A small image VQ-VAE, trained from scratch: encoder layers 8.
Rows from block 5 of the decoder of a small image VQ-VAE, named by matrix and row number. Each number is 128 + 32 x the weight over its row's rms, rounded and kept within 0 to 255. All counts start at 0. Numbers have three digits each.
After each channel's rows are labels from the 100 images, of 14976, where the channel reaches its highest value: "responds to" is what is common among them. Only what is clearly more common there than usual is listed. The data: capsule endoscopy frames (Kvasir-Capsule).
# conv: 3x3 conv (decoder.decb.1.1.conv.weight, 96x96x3x3, each kernel summed), inputs 0-95

conv.59:141128103200154151170159117040122109124203150178133150124112166143170095143123135179153129149146106128142115156084171152122088144170116174138154150116077150131143160077142130169128134143142110168131205149126148063091184078116133125097151108074093171090113122083132126142096119191110082133
responds to: finding: blood fresh

conv.25:171144138123078157134147085086140158102191145202127163181231134190157105145154171135151147147088135090104140109085105130146187123083134191130119103122154110109080115078159099126125109140093138129166109158143152154134157151080165138140132129131121170098122124125137159127163088128093064198
responds to: finding: pylorus

conv.12:108188130133092136197143140140042139158162138227092091141211098172109133128132080084121119105134092197147088103123097091161140181137152072108118109144146119117166089143115130179179091117100121149180137132143135137136117128113119165130171127151149167122189122095128085118153141149124122158
responds to: finding: pylorus; finding: ileocecal valve

conv.55:178162090152210079137158074168112113109141149148172174134163136144147157086171167150162127128093125164122133148159104114128104176155157187103112183118143125054096167169108140120123130109126127162141154060101119091204119111126138176113134077128096167103151143167120127117119103147137039145
responds to: finding: pylorus

conv.26:128138152168151147121196087107100156124153105190159086109145143121145032148076129114097104139103124120136156128128130091146097095060100142127118120099110080141190148121175073156125146141134107154155089177184133097114114124130126115176236126059137165148133143072142122153105129159162131129
responds to: finding: ileocecal valve

conv.82:105097152131143131084205147080119110139149129135094107101127094113026152115160128100121075094102124063116097136176114141161140131129092198142144123129116127151171160130143126144117143152208182108151122094139119180100154153111117119167116133208096108154137153120115138042073108092159098120
responds to: finding: pylorus

conv.1:140132113124110106090146150148136118165141104130131120154126003115131174145125135088209136153129060125157169151114180110101137082157137110096088131181120101148152042158152154104125113109115129112089100058144099163153134143131073143122170124198103142153102150086142118106103099178156139143
responds to: finding: ileocecal valve

conv.88:130101029105093116185172116138119182146155073172123095085109166058118164124118138072148148164108156160080112160129153088072110113122082127126067177102168147081091148159136116126168165151141081143104164118100127108147179135120100155112095097105128173128127133120156136111090075174114153116
responds to: finding: blood fresh

conv.7:065123082110164104198185106123114123091131084152054077121149176123168124106133128120128094066115109138123077082059125132185142092148114140101084133103158104174144126119137158104142065140178108069138144178144116115135179152142098064104155123116174142110098143128108139121160104105085134174
responds to: finding: blood fresh

conv.37:093147154128154115100186073096111154109071134153140132162135181185142155107131083142141142114136122119183074101115120120129130118203154150108129149089068118096069108116154219104115136138152113128133097152204133168130109177148056144134130130156133101096150117123139175193182097154091099145
responds to: finding: pylorus

conv.23:108147168144117142049103112135161161129140115103108050127075171105107159115146136091142177139155163085110133114145133093110141148172089131123133100156155126107104157110099148100166103071077118123084120067134198085085165142136172160142066123174092196163127099128125195104134166084152133136
responds to: finding: ileocecal valve

conv.72:103112159132112098084101170103093139092125066135109168172179102115124075120152118129091006140142156122060165085129149105167155141153160152097109105111076080115078160096128139152085100150141130130129135094165121131110106152142105083138105126016134143151144170151128091129124107148112124154
responds to: finding: ileocecal valve

conv.92:065163159179167123115108164143137165136173169155133086130113156128068121158148155175135097115118154092146153148098116141111112143150102073065132122172077144115127132151059127190120109137168151074079076130158114072109144142097174120177077163126131096156093105154125099128072061142112104088
responds to: finding: pylorus

conv.4:073125105090087096163106142126174174116141122201118140149143032128144141152160105033096109115155097074124133158121154112170158123115087087131127117060159130161097085140100135116125150117166129116094106124115114099114137114135143171110174098108139097126083184181147151150170061116084141087
responds to: finding: ileocecal valve

conv.49:108111107121154081121159123051132138112136116153147089123105191132201115100112127098043114127162146115119108119153113120132155152143116090081066094155141121132036114096137097152138148154156090182122127056115162176130161113135149117091122037079079137118096166124116093167111130101112102117
responds to: finding: ileocecal valve

conv.81:091090084112193126127114091143141148134144077160123092094097144112127161102117131139158149121128128154163140112117101147180125145110094114118140094079060074119119133100076090132134116159028140195131132089153076097064081187120131094127121104106167082103095170113080168117150164140152109178
responds to: finding: pylorus

conv.73:127059131092134110133142158115094156079059108100102073178209135063053115149135127131153120129096168129150162114091096090034121121130091103109122146112096138149129122133073133106129094165132160117134153178129110119142165134137103171109125117098136147098088034137139092110132142127063126118
responds to: finding: ileocecal valve

conv.93:121095131157135072096134108145152117184089163025165132102183110158052160138134133112113123138088153067170137112122123176143066066078153132099164144141149133152131118051103116108122193209147139127123114093115137140139104143140156163108094140120117115173102093153134105133076130124143092112
responds to: finding: pylorus; finding: foreign body

conv.15:112127107108138088029130184138097136129131128165120071112093130127070111104123122097165143116134109143127139124069150121159141110159121149139100165087158112090126126115178148118145090109166174064094150069136128154113119141000128120092118085113139109153117111177098131122121124100138113122
responds to: finding: blood fresh